Rows from block 7 of a small image classifier, named by matrix and row number. Rows with one number belong to one neuron. Each number is 128 + 32 x the weight over its row's rms, rounded and kept within 0 to 255. All counts start at 0.
After each neuron's rows are labels from the 100 images, of 14848, where the neuron reaches its largest size: "peak at" is the part of the image that holds the peak. Only what is clearly more common there than usual is listed. The data: photos of plants, animals and fungi (iNaturalist).
# gate: MLP gate (model.blocks.7.mlp.gate.weight, 192x96), inputs 0-95
# fc1: MLP up (model.blocks.7.mlp.fc1.weight, 192x96), inputs 0-95
# fc2: MLP down (model.blocks.7.mlp.fc2.weight, 96x192, transposed), outputs 0-95

gate.8 [119 116  74 160 128 129 133  75 180 122  85  78 157 148  97 139  90 142 150 144 139  97 140 162 168  53 117 142 145 153 149 144 189 155 146 158  32 162 144 107  63 165 179 129 120  67  95 102 103 116 101 122 165 117  98 139  83 147 155 130 112 152 138 139 124 165  90 151  85  75 141 105 106 118 164 126 128 105  59 112 113 125 132 173 159 118 168 162 145 128 124  57 146 115 108 100]
fc1.8 [ 92 179 172 111 101 139 148 159 154 189  94 155 110 129 179 102  70 115 105 163 140 164  84 104  83 165 141 103  98 166 180 117 166 115 135 200 135 137  84 120 139  95  93  86 119 148 112 102 132 142 189 116 122 156  82 144 136  83 122 136  76 145 169 116 106 112 110 152 127 131 109 150 155 114  59 141 149  72 155 114  96 119 173  80 141 157 134 134 111 121 147 204  98 175 127  66]
fc2.8 [ 83 145 127  59 126 140 133 157 127 160  98 118 140 187 129  57 132 140 109 173  89 110 152 136  89 133 134 119  88 127 166  72 167  84 160 170 122  94 119 112 147 144 161 120  91 119 189 141 125 109 118 120 177  71  63 157 167 132 106 156 128  89 119  63 160  91  79 126 166 111 137 100 159 121  97 176 101 128 127 197  90 177 118 144 111 104  54 118  84 118 131 171 144 138 126 123]
peak at: centre

gate.175 [160  84 143 155 111 154  98 170 123 159 123 113  78 108 126 173  95 140 156 139 195 127  88  89  79 144 134  77 109 160 156 141 110 130 126 108 125 117  63 150 173 136  89 138 122 113 124 168 156  67 114  91  96 128 131  93 117 107 165 156 152 141 183 120 124 178 117 105  90 133 128 134 103 167  96  91  83 130  80 115 101 203 115 119 100  60 135 173  44 112 139 134 136 126 196 164]
fc1.175 [160 127 158 144 124 155 147 134 109 114 134 123  41 115 123 137 129 127 153 163 164 137 115  61 100 162 204 101 121 198 123 142 131 122 102 118 131 143 142 161 130 154  90 137 151 148  82 207 159 116 121  95 134  63 129  69 110 168 148  99 122 145 157 167 151 147 110 150  99  80 128 173 162  97 115  88 130 182  55 127 103 167 121 130  76 134 139 142 109 150 128 100 155 123 163 215]
fc2.175 [125 122 154 174 130 190 132 116 200  84  81 114 125 135 134 160 169 158 152 140 136  70 160 119 147  87 136 189 145 119 139 121 121 170 177  77 156 117  73  78 166 147 125 129 187 113 111 105 131 118  80  81 128 108 152 153  92 112 157 107  88 114 161 122  99 107 137  93 168  64 129 124  79  86 151 101 121  92 156 119  90 178 131 118 124 173  82 121 171  82 101 124  90 123  95  70]
peak at: middle left

gate.170 [ 83 135 151 146 153 130 185 101 118 175 177 124 129 147 106 137 115 130 126 135 110 105  95  65 123 133 136 151  96 143  67 121 134 136 139 104 115 179 143 111  92 166 176 113 118 164 122   9 119 145  85 108 100  79 135 102  90 124 146 129 134 109 118 115 135 150 144 194 123 168  93 170  96 138 181 171 161 149 179 166 150  76 199 119 117  89 106 102  80 170 113 122 155 140 126  85]
fc1.170 [130 152 104 122 129 117 111 148 114  70 114  88 112  64 146  86 147  83 179 108  90 113 176 121 152 146 124  49 150 138 118 140 124 152 151  96 100 144  44  77 147 110 181 148 124 141  80 187 148 124 156 132 126 157 115 139 169 149 125 172 125 123  82 154 129 152 138 137 104 108 115 101  77 116  45 137 114 115  99  89 176 196 131 113 136 170 153 184 167 115 162 149 103 137 188 135]
fc2.170 [114 108 174  97 149 130 125 115  92 172 152 109 174 143  88 124 121 107  90  89 179 108  61 138 135 102 145 146 171  99  87 163 169  96 177 123 133  86 139 114  77 175 171 113 162 123 166  93 114 122 147 103 163 128 168 154 161 224 127 130 166 157 129 162 155 182 187 112 143 145 127 127 120  97 130 150 151 115 102 163 127 189 182 121 134 146 109  53 196 149 155 112 135 128 149 138]
peak at: middle right

gate.89 [116 134 153 170 186 169 145 114 108 154 147 156 159 173  89 162 131 160 143 132 159  80 134 122 123 213 177 147 133 109 149 120 118 158 107 172 116 106  87  79 161 112 153 136  67 129 174 174  96  82 141 126 191 155 149 158  59 145 113 123 121 138  77 100  54  92 103 143 124 193 148  82 160 127 136 125 129 111 144 178 137 139 103 135 109 173 149 127 141 152 132 113 109 157  52 144]
fc1.89 [ 36 129  49  97 102 161 136 109 150 148 140 151 142 162 163 143 124 161  86  83 155  93 118 116 167 136 125  94 145 102 118  77 146 139 166 122 173 120  67 126 140 174 167  80 158 127 175 118 117  75 111 101  99 122 161 148  99 176 147 137 160  56 127 191  92 117 112 132 144 164 129  80  88  78 123 147 152 148 165 102 139 138 141 129 116  97 103  97  59  81  91 114 142 115 137 152]
fc2.89 [141  51 128 158 150 130 140  97 155 123 158 127 143  88 113 166 139  86 164 117  93 140 140 153 145 114 111  83 124 150  96  81 113 108 132  83 140  93 123 132  37 132 120 118 151 173 155 102 160 185  80 150 121  96  98 113 121 123 132 112 106 113 118 198  11 103  81 112 131 122 137 127 191 138 101  85 143  67 150 101 111 138 107 166 103  92 156 111 136  85 126 133 128 193 111 108]
peak at: centre

gate.125 [127 121 103 156  83 206 148 157 114 105 159 113 152 146 143 159 146 107 121  76 207 121 161 135 114 119 119 183  98 155 123 146 160 146 140 132  85  94 114  70 154 167 129 135 106 149 186 138 117 104 194 127  89 142 141 144 127  92 134  41 136 127  65 178 103 173 154 121 179  68 149 192  77  89 115 129 124 164 145 131 136 157 103 110 161 151 111 137  69 103 107 156 107 121 120 126]
fc1.125 [ 87 144 104 170 128 122 142 111 122 196 101 138 121 128 162 121 128 139 137  82  99 112 124 153 109 155 153 195 200 104  78 157 131  88 137 181 161 168  97  54  88  95 187 118 130 111 146  91 141 183  96  92 189 120  36 120 149 143 107  97 114 126 104 149 128 120 120 143 176 131 104 109  81 154  99 119 132 154 132 111 146 108 140 106  69 132 131 125 106 154 177 154  89  81  87 164]
fc2.125 [132 114 130 166 107 123 140 164 102 119 102 130 142 136 157 104  95 138  85 130 176 152  83 184  75 112 179 132 148 100 142  99 125 126  89  68 131 167 106 129 136 112  86  85 129  79 101 108 137 164 159  71  70 158 171 110 189 161 106 113 115 117 154 109 237  52 122  95 122 112 164 103 145 142  70  81 123 131 103  98 154 118 119 161 112  81 100 126 103 139  78 129 103  98 115 101]
peak at: middle left

gate.85 [113 186  88 116  95 182 148 153  95 113 136 127 135  96 146 105 133  74 150 164 114 188 164 109  74 158 159 164 119 103 144 133 162  93 135 106 104 104 157 126 100  97 144 133 138 113 178 119  68 115 114 157 101 115 176 142 103 206 145 105  82 133  97  92 143 114  90 144 168 133 172 164  96 105 150  86 151 169  59  65 189 122 109 145 111 145 149 104  73 161 101  78 173 112 130 133]
fc1.85 [125 160 136 135 113 159 115 146  81 101 100 143 190  74 150  98  67 130  84 164 110 182 107 161 149  95 116 132  61 133 142 120  98 139 112 165 119 156  98  99 119 130  86 158 138 115  98 123  84 107 188 139 123  95 130 189 115 122 110 138 201  69 118 147 166 114 148 150 160  82 186 144 141 102  81  94 139 158 109  88 129  57 158 188  84 103  92 106 116 146 136 130 161  97  92 157]
fc2.85 [107 154 161 185  71 136 120 119 143 100 149 136 135  84  92 146 165 162 151 124 142  79 134 104 116  69 159 134 183  81 153  59 149 189 145  86 150  71  83 171 170 117 189 160  76 136 159 174 136 144 167 125 173 139 109 153 182 112 113 123  61 112 142 114 141 173 109 110 152 147 144 105 103 141 204 143 142 107 140 122 169 128  87 111 169 109 125 106 129  77 138 112 132 125 155  99]
peak at: middle left

gate.127 [ 83  99 113 151 119 202 145  87 184 142 163  85  93 169 158 106  56 108  86  68 138 141  97 159 116 142 115 208 123 107 161 150 166 123 110 188 156 111 195 120 187  78 100 115  70 102 116 124 102 123 113 198 139 124 124 140 108 162 143 152 123 125 182 120 142 115  92 151 111 106 174 156 108 124 105 116  97 121 156 131 146 163  99 172 127 128 145 132 104  98 125 141 201 133 144 140]
fc1.127 [108 150  81  78  97 119 159 125 134 219 113 161 161  83 137 164 119 128 143  63  98 123 136 141 123  99 114 161 179 134 121 132  72 100 112 147  98 156 181 159 206  90 154 145 173 114 128 151 108 126 102 108 112 186 151 120 171 130 103 140 170 139 123  76  93 135 134 121 107  91  70 114  66 166  73 176  99 137 109 141  85  92 134 112  79 141  92 112 158 110 111 151 107  92  85 126]
fc2.127 [141 176 139 134 160 103 147 150 150 106 105 104  97 117 109 136  43 156 106 123 161 146  54 183 114  92 172 199 153 156 127  84 145 212 168 172  87  99  80 110 140 165  89  89 134 125 133 126 118 163 111 132 164 156 116 139 123 157 141 194 147 139 149 103  83 163 180 157 192 147 165 125 122 102 143  64  82 143 133 122 147 116  89 130 142 117 127 126 164 139 131 120 172 128 169 125]
peak at: middle left

gate.35 [137  62 137  90  90 128  96  97 172 186 143 133  86  89 131 132  90 147 184 164 180 105 157  91 135 150 131 109 161 123 164 129 130 119 177 155 129 140  93 179 149 103 110 187 177  72 101  92 143 126 143 138 152  98 163 128 185 118 110 127 194 161 163 128 187 139  83 112 118 116  75  87 153 102 171  96 127 158 148 165  90  66 182 142 154  97 108 121 117 123 130 156  99 110  96  95]
fc1.35 [127 100 127 156 142 132 110 135 124 171 108 210 130  67  66 133 151 205 151 153 131 115 168  54  80 110  86  75 132 158 158 154 112 154 137 138 104 155 122 153 136  61 157 156 164 188  94 126 139 115 106 101 146 140 125 168 176  96  75 116 151 113 144 109 144 135 146  85 129 108 103 157 196 180 165 168 139 159  85 111 121  93 107 135 154 139 102 164 114 141 129 101  77 148 122 173]
fc2.35 [129  71 139 117 108 144 164 107 109 113 127 159 121 152 102 198 130  94 119 119 182  95 116 149  82 157 141  94 136 152 142 144 150 116  62  77 110 142 127 119 173  91 160 148  56 123 136 169 136 133 141  90  96  93 131 150  98 149 186  88 152 162 175 115 146 155  92 173  98 124 107 227 101 115 136  45 128 157 129 164 183 126 153 153 134 135 137 159 113 136 144 130  97 105  96 194]
peak at: middle right

gate.45 [ 76 109  95 162 137 148 115 161 113 139  77  89 142 150 201 210 143 135 116 127 121 218 109 135 124 189 207 208 147 154 145 133 196 101 105 122 114 122 116 136 154 161 140 118  79 103 141 108 162 155 142 103 155  88 119  50 131 113 117 114 151 101 119 124 135 119 117  91 147 147 101 152 149 117 101 150 139 148 117  87 131  74 165 109 141  96 124 132 100  81 156 123 150 181  98 151]
fc1.45 [ 94 139 176 157 101 134 109 189  79 141 179  73 117 156 173 164 178 107 111 165 145 140 133 125 107  90 139 134 176 161 109 112  88 100 153 105 116 104 109 120 154  88 157 143  97 152 101 125 207 134 137 115 111  99  90  97 172  87 103 116 115 136  78 120 103 119 107 151 182 128  97 140  79 121 159  88 100 171 127 123  63  78  96 117 122 141 203 106  97 128 139 124 187 160 141  60]
fc2.45 [122 101 131 172 133 133  84 143 159 142 168 198  77 110 117  82 147 134 163 126  92 162 134 137  93 124 157 102 177 125 165  58  77 142  99 114 100 194 134 154 142 122 120 126 153 189 108 110 116 115 105  49 128 113 123 155 116 126 123 158 151 125 100 147 220  58 129  71 126  75 115  41 124 156 137 141 125  97 129 114 150 122 104 151 183 158  95 149 152 128 114 123  96 100 116 130]
peak at: centre

gate.173 [ 98 138 158  59 133 145  86 108 166 201  86 141 170 107 107 110 167 105 160 157 148 106 101 118 144 129 123 106 201 201 148 128 150  65 131 159 175 111 105  99  90 101 168 101 122  89 121  65  96  67 124 180 135 117 105 132 139 180 120 160 130 170 142 139 119 120 115 237 122 146 142 123 143 149 126  90 149  77 129 146 120  87 114 161 163 129 128 149 144 148 134 155 115 104  97 148]
fc1.173 [122 174 100 144 117 158 164 102 137 104 119 107 141 184  77  80 114 125 149 184 202 136 141  80  90 103 191 111 163 150  77 108 103 143 100  70 136 115 143  93 104 105 170 112  89 177 103 146 125 172 105 160 143 103 161 133 154  96 149 114 196 101 120 150 104 144  37 125  93 122 161 144 107 109  91 140 135 133 117 107 160 133 117  99  74 142 107  72 173 149 146 164 175 143 161 151]
fc2.173 [ 94 148 163 133 152 142 128 125 160  69 123 131 147 151 112  86 112 203  85  72  95 117 178 137 102 150 124 130 171 151  87 122 155  81 209 168 167 120 135 173 165  88 148 126 102  85 175 169 168  74 109  92 139 137  90 113 149 122 122 104 124 103 120 133 140 170 109 126 142  90  91  91 110 151 119 102  67  52 100 142 126 115 106 119 173 121 140  62 159 109  90 123 105 180  96 134]
peak at: centre