{
  "horizontal_flip": true,
  "num_classes": [15, 67, 181, 646],
  "head_dim": 64,
  "patch_size": [4, 4]
}
Rows from block 7 of a small image classifier, named by matrix and row number. Rows with one number belong to one neuron. Each number is 50 + 10 x the weight over its row's rms, rounded and kept within 0 to 99. All counts start at 0.
After each neuron's rows are labels from the 100 images, of 14848, where the neuron reaches its largest size: "strongest on" is what is common among them. Only what is clearly more common there than usual is listed. The data: photos of plants, animals and fungi (iNaturalist).
# gate: MLP gate (model.blocks.7.mlp.gate.weight, 192x96), inputs 0-95
# fc1: MLP up (model.blocks.7.mlp.fc1.weight, 192x96), inputs 0-95
# fc2: MLP down (model.blocks.7.mlp.fc2.weight, 96x192, transposed), outputs 0-95

gate.44:38 56 51 67 34 52 55 49 56 57 26 29 35 46 62 65 50 42 54 57 67 58 48 46 41 22 43 73 47 41 59 54 44 57 61 48 67 43 62 59 42 48 66 54 39 47 37 53 50 44 48 53 65 51 37 57 47 52 50 50 60 66 51 46 56 39 44 46 55 54 40 44 43 60 54 56 31 56 45 53 54 58 43 45 38 59 30 59 43 72 43 50 45 52 36 46
fc1.44:44 66 52 56 42 31 38 50 38 47 36 45 47 37 58 42 66 52 44 64 52 56 43 54 47 35 50 56 41 45 61 57 48 53 68 67 68 62 58 49 67 54 61 65 33 58 45 52 43 44 47 39 40 45 50 54 49 73 46 42 46 48 46 32 46 52 54 52 41 68 61 50 47 52 49 53 30 68 51 45 59 61 37 43 35 69 47 40 63 66 57 51 30 58 49 44
fc2.44:47 49 41 57 45 42 47 66 44 56 44 59 52 56 42 49 65 77 45 45 47 37 44 53 53 62 58 50 46 50 57 57 51 42 36 53 49 62 31 55 44 46 49 61 52 38 39 51 52 52 59 58 43 45 40 58 57 50 37 36 41 43 58 72 53 52 50 43 49 38 47 68 53 44 65 57 63 45 35 52 49 70 41 56 48 59 78 36 38 36 40 50 57 20 52 34
strongest on: order Lepidoptera

gate.189:38 74 56 38 55 50 55 59 34 58 42 53 44 46 31 58 24 49 51 48 37 50 55 43 57 54 54 54 43 64 43 41 51 61 43 38 33 55 45 37 37 69 48 46 44 69 45 44 54 47 45 59 61 53 64 61 58 43 54 60 46 47 60 64 58 53 36 75 61 38 58 35 49 46 52 53 37 57 59 59 41 32 46 42 53 50 42 30 54 54 49 65 64 42 48 46
fc1.189:56 67 46 37 59 46 39 55 38 49 47 65 52 37 41 43 23 65 33 40 48 62 52 40 64 50 50 62 50 48 36 45 43 62 41 37 49 57 53 35 41 57 66 40 44 69 37 57 42 51 58 66 45 55 56 43 61 35 54 55 54 50 56 66 64 45 53 53 69 48 54 52 48 55 51 61 22 52 52 39 50 35 50 43 42 58 43 46 53 65 39 67 48 40 46 44
fc2.189:68 36 50 43 48 57 71 50 52 57 50 63 70 39 50 54 54 52 53 47 60 34 44 53 68 40 44 54 47 72 46 39 45 39 54 34 54 47 55 47 52 39 58 64 46 41 65 64 67 60 38 55 59 37 63 50 62 42 68 55 53 40 46 42 50 34 48 27 45 47 37 51 50 66 53 57 55 64 37 72 40 47 55 40 38 53 52 55 52 52 57 64 53 47 35 45
strongest on: order Charadriiformes

gate.29:63 41 52 58 56 42 43 42 52 48 40 78 58 65 47 41 58 39 50 53 46 42 23 53 62 47 45 41 55 50 31 61 52 62 41 45 52 55 49 31 58 50 47 60 69 26 60 48 45 59 48 60 49 43 44 40 57 28 51 43 63 49 37 48 51 57 57 30 44 47 49 65 57 35 40 47 52 53 53 59 31 53 53 46 38 45 36 47 41 65 42 55 57 48 33 62
fc1.29:62 66 42 40 55 54 56 54 43 55 46 45 55 33 45 63 49 36 73 58 43 58 58 36 56 57 46 41 62 61 54 48 49 40 54 51 45 39 49 72 72 46 45 60 52 63 61 42 42 56 45 46 43 37 39 59 53 59 41 45 50 45 54 36 40 35 57 43 46 42 56 46 59 65 43 55 49 57 54 61 67 19 43 61 65 38 53 38 25 55 43 49 60 59 51 48
fc2.29:48 26 62 43 34 50 60 45 56 39 44 65 59 50 41 34 55 55 39 55 48 48 54 28 45 55 58 43 39 47 65 65 54 36 48 70 50 48 53 42 48 51 46 55 59 46 57 62 59 54 58 61 64 40 53 51 59 48 62 40 70 58 50 36 61 36 58 48 43 41 51 75 58 53 64 43 47 41 27 57 53 49 55 51 31 43 37 60 62 43 53 50 47 64 53 68
strongest on: class Aves; order Passeriformes

gate.15:41 64 31 58 80 58 65 46 54 52 54 56 53 60 55 55 49 40 49 36 38 57 65 38 59 40 46 58 44 53 51 32 49 48 68 48 55 53 67 34 60 50 50 46 62 52 51 35 42 45 42 43 52 55 49 45 47 30 65 54 45 53 51 50 62 40 58 50 42 33 59 52 58 32 53 57 60 33 52 67 46 40 47 36 44 65 41 75 39 54 36 44 60 52 47 51
fc1.15:40 67 52 51 45 56 35 63 64 44 57 38 42 48 61 38 38 48 50 49 43 43 56 67 67 34 55 52 40 60 43 67 53 48 29 68 52 55 33 49 32 50 64 46 50 61 32 46 33 52 41 48 35 36 44 60 54 51 45 56 59 47 41 44 60 38 37 40 56 48 47 46 53 46 43 58 36 56 54 28 31 58 57 47 46 45 53 46 62 53 39 41 48 56 31 34
fc2.15:47 52 43 57 55 45 77 43 46 58 43 63 31 57 53 60 57 48 53 70 59 56 64 56 42 54 64 34 55 50 54 42 34 68 57 62 49 59 40 50 66 57 47 72 52 46 45 41 31 55 43 38 65 37 65 52 55 48 49 66 38 46 72 53 64 42 66 52 74 46 40 51 46 48 52 48 56 40 61 42 43 56 54 50 49 30 53 53 55 44 57 51 47 48 63 50
strongest on: class Aves; order Passeriformes

gate.153:29 59 57 58 52 48 46 60 46 55 39 50 61 37 55 61 62 52 60 40 61 54 69 52 40 49 60 37 70 55 42 37 59 51 59 42 46 40 59 30 49 36 46 32 37 39 50 48 77 50 41 57 42 43 47 45 49 41 31 56 61 40 47 59 60 54 25 46 47 66 56 46 48 60 59 61 48 48 46 68 37 51 32 55 48 54 45 61 56 53 54 56 41 48 64 51
fc1.153:43 60 67 43 49 59 31 41 62 39 36 36 65 51 48 55 61 49 65 46 59 51 46 49 47 58 65 36 54 44 66 52 47 23 48 63 55 36 36 37 68 53 41 39 46 38 55 35 59 48 42 51 57 47 48 48 79 45 46 48 45 45 47 57 62 53 35 30 46 54 44 45 49 60 46 45 60 52 44 58 61 48 57 52 32 50 42 66 59 62 43 70 43 51 47 57
fc2.153:58 54 47 43 48 43 63 47 54 59 49 41 45 68 44 52 48 46 34 58 36 53 54 59 63 34 43 65 59 57 63 51 45 39 46 62 52 60 57 53 40 57 62 37 31 48 31 38 32 55 45 39 46 20 56 58 50 47 47 40 57 50 53 53 52 50 28 63 46 61 68 44 50 32 51 55 56 44 58 28 39 49 51 57 41 30 46 54 54 48 40 34 51 63 38 46
strongest on: class Aves; order Passeriformes

gate.154:60 38 52 67 31 60 56 44 62 36 50 46 59 56 39 65 51 51 42 46 53 46 62 48 43 62 65 44 48 59 49 56 49 41 37 47 46 34 58 60 31 45 55 41 67 59 45 41 41 45 66 40 36 53 60 46 66 61 40 39 53 60 69 61 73 55 57 52 40 46 40 50 47 38 56 44 66 62 65 53 45 50 40 42 50 53 43 64 54 46 48 54 20 40 45 56
fc1.154:50 46 52 54 61 35 38 37 57 67 41 51 55 42 41 53 50 70 52 70 51 52 50 60 56 52 65 44 52 49 30 56 41 49 51 47 58 43 49 45 48 83 56 70 46 42 51 33 51 36 41 43 47 62 57 47 75 54 50 50 33 49 65 50 37 36 50 35 42 51 54 56 63 43 59 46 55 54 46 52 36 57 43 65 44 34 44 55 35 53 42 65 40 38 59 47
fc2.154:46 49 53 54 43 47 69 45 44 59 51 37 28 57 54 54 41 52 59 45 50 41 61 65 68 40 66 50 28 46 45 62 45 47 59 43 53 49 46 55 46 42 31 35 59 58 67 62 46 53 45 46 43 50 56 56 58 57 36 48 62 44 51 49 40 67 69 53 41 45 65 68 40 48 36 73 44 55 49 51 50 41 71 50 43 44 49 62 58 43 41 42 48 24 46 37
strongest on: order Lepidoptera

gate.12:68 31 51 63 49 42 63 44 49 57 50 42 26 53 50 57 47 64 47 55 26 55 47 58 59 47 45 28 29 68 50 49 67 36 47 62 61 35 38 33 51 54 54 42 50 55 62 58 29 52 67 36 44 37 53 49 32 46 63 46 38 56 49 56 43 43 57 51 62 52 40 54 56 46 37 59 44 43 55 57 60 45 35 40 45 42 53 55 41 54 55 45 36 52 54 54
fc1.12:46 53 69 44 76 61 41 54 60 52 47 44 46 67 52 43 59 75 60 30 51 26 49 49 59 60 45 65 44 26 54 55 53 38 63 49 47 56 46 56 54 52 63 57 62 46 56 69 58 47 51 60 51 38 48 48 45 58 37 44 39 53 49 51 59 60 48 47 67 43 46 64 59 52 54 59 52 42 41 59 51 38 61 47 56 55 43 46 63 73 64 49 46 56 56 71
fc2.12:61 51 42 47 43 50 44 66 64 53 65 58 43 31 44 61 58 57 71 63 63 53 38 49 63 55 69 56 37 54 60 49 51 54 52 29 63 31 35 54 40 45 47 42 63 41 51 65 48 36 51 52 39 60 47 60 41 50 41 60 40 49 33 35 60 53 66 61 45 49 31 51 51 40 58 48 31 50 55 41 53 51 34 55 44 48 51 33 43 56 63 42 38 51 35 47
strongest on: order Lepidoptera

gate.131:64 63 55 60 44 68 67 49 55 59 64 47 45 50 39 57 66 54 38 60 68 60 35 38 59 63 52 52 53 68 53 52 65 65 40 38 43 28 52 64 64 43 42 50 50 43 52 45 57 43 69 57 35 38 56 46 61 44 53 45 40 49 56 49 72 49 54 55 50 41 44 56 46 52 61 53 44 43 43 34 58 47 71 33 56 62 54 52 44 53 44 37 37 59 58 64
fc1.131:46 47 56 48 54 38 47 49 50 39 40 59 51 48 60 43 30 48 57 42 26 46 44 54 34 37 39 39 61 40 44 62 48 43 55 45 71 74 48 29 42 57 73 53 41 63 38 56 32 60 40 48 69 51 49 48 38 52 53 53 58 37 41 51 37 45 44 52 57 48 59 42 63 48 49 50 63 55 61 52 42 48 28 52 39 50 49 44 49 38 65 64 55 63 32 46
fc2.131:54 54 48 45 58 37 41 55 48 55 49 69 48 47 32 40 50 53 39 60 57 59 48 62 63 46 49 47 68 40 41 61 45 54 41 52 46 57 36 35 52 29 44 58 72 65 54 49 50 64 53 54 64 53 41 52 76 51 54 52 63 47 49 54 65 53 55 33 31 50 52 48 50 41 29 58 41 43 42 45 55 47 42 75 27 45 38 46 54 48 61 55 32 52 45 58
strongest on: class Aves

gate.83:53 45 63 48 61 54 48 51 33 52 72 49 39 43 46 51 49 54 52 47 42 53 33 66 51 54 52 50 55 49 77 42 55 67 67 65 50 42 48 49 36 31 51 35 55 45 39 49 51 36 39 42 51 65 39 41 48 50 43 29 59 52 48 57 47 49 50 65 58 57 59 50 57 60 64 67 42 54 52 32 44 55 61 48 24 48 53 62 51 34 41 36 57 32 45 58
fc1.83:57 48 45 38 50 48 62 61 63 55 50 49 62 67 43 58 57 53 39 40 47 48 56 43 42 47 63 42 39 45 30 57 46 41 42 42 52 51 56 53 73 60 41 58 40 43 42 59 55 69 60 55 43 39 60 70 61 45 65 65 44 42 39 45 49 50 51 33 45 53 75 55 43 59 27 32 49 50 28 66 54 49 53 59 55 39 37 37 55 63 60 49 45 52 47 41
fc2.83:52 48 66 51 66 55 35 47 48 61 73 51 50 50 53 56 64 36 62 48 45 51 54 46 45 45 33 43 61 64 53 38 68 55 62 50 64 42 49 42 38 34 50 30 54 56 59 48 30 31 44 47 57 60 39 43 56 48 61 23 58 41 49 51 53 55 40 44 47 37 40 45 55 47 52 69 36 43 62 49 58 43 62 35 49 38 65 61 49 45 60 36 46 41 42 52
strongest on: order Lepidoptera

gate.160:56 51 28 38 43 29 62 38 54 54 50 56 46 40 65 48 44 66 47 47 46 61 45 42 47 61 33 38 38 45 41 45 33 75 58 52 51 44 37 52 51 46 50 53 40 59 59 38 32 26 49 34 50 40 43 42 52 52 41 42 82 47 40 48 65 47 46 52 48 47 58 53 35 47 38 41 46 45 68 51 56 54 37 53 52 53 47 39 62 52 49 43 45 43 64 48
fc1.160:53 50 61 35 59 59 26 32 67 51 51 43 54 44 64 49 47 60 57 45 48 47 55 53 43 52 60 30 34 41 60 45 49 58 49 42 67 52 39 58 59 51 47 39 47 50 56 47 47 61 63 27 29 29 54 37 75 68 61 63 39 55 57 62 57 56 60 44 61 43 46 72 47 50 54 46 43 53 56 50 42 63 54 39 41 53 56 38 42 51 42 55 40 48 50 61
fc2.160:39 66 49 45 45 35 48 68 32 58 31 43 50 35 45 35 43 44 53 52 37 43 45 52 57 49 53 55 49 57 57 49 51 47 41 51 70 45 74 42 61 56 58 53 26 62 54 37 64 58 47 63 61 42 59 68 46 61 51 36 57 47 58 33 46 61 35 51 47 52 61 43 41 47 37 78 46 61 45 41 53 56 47 46 46 49 55 51 58 69 45 57 50 55 45 34
strongest on: order Lepidoptera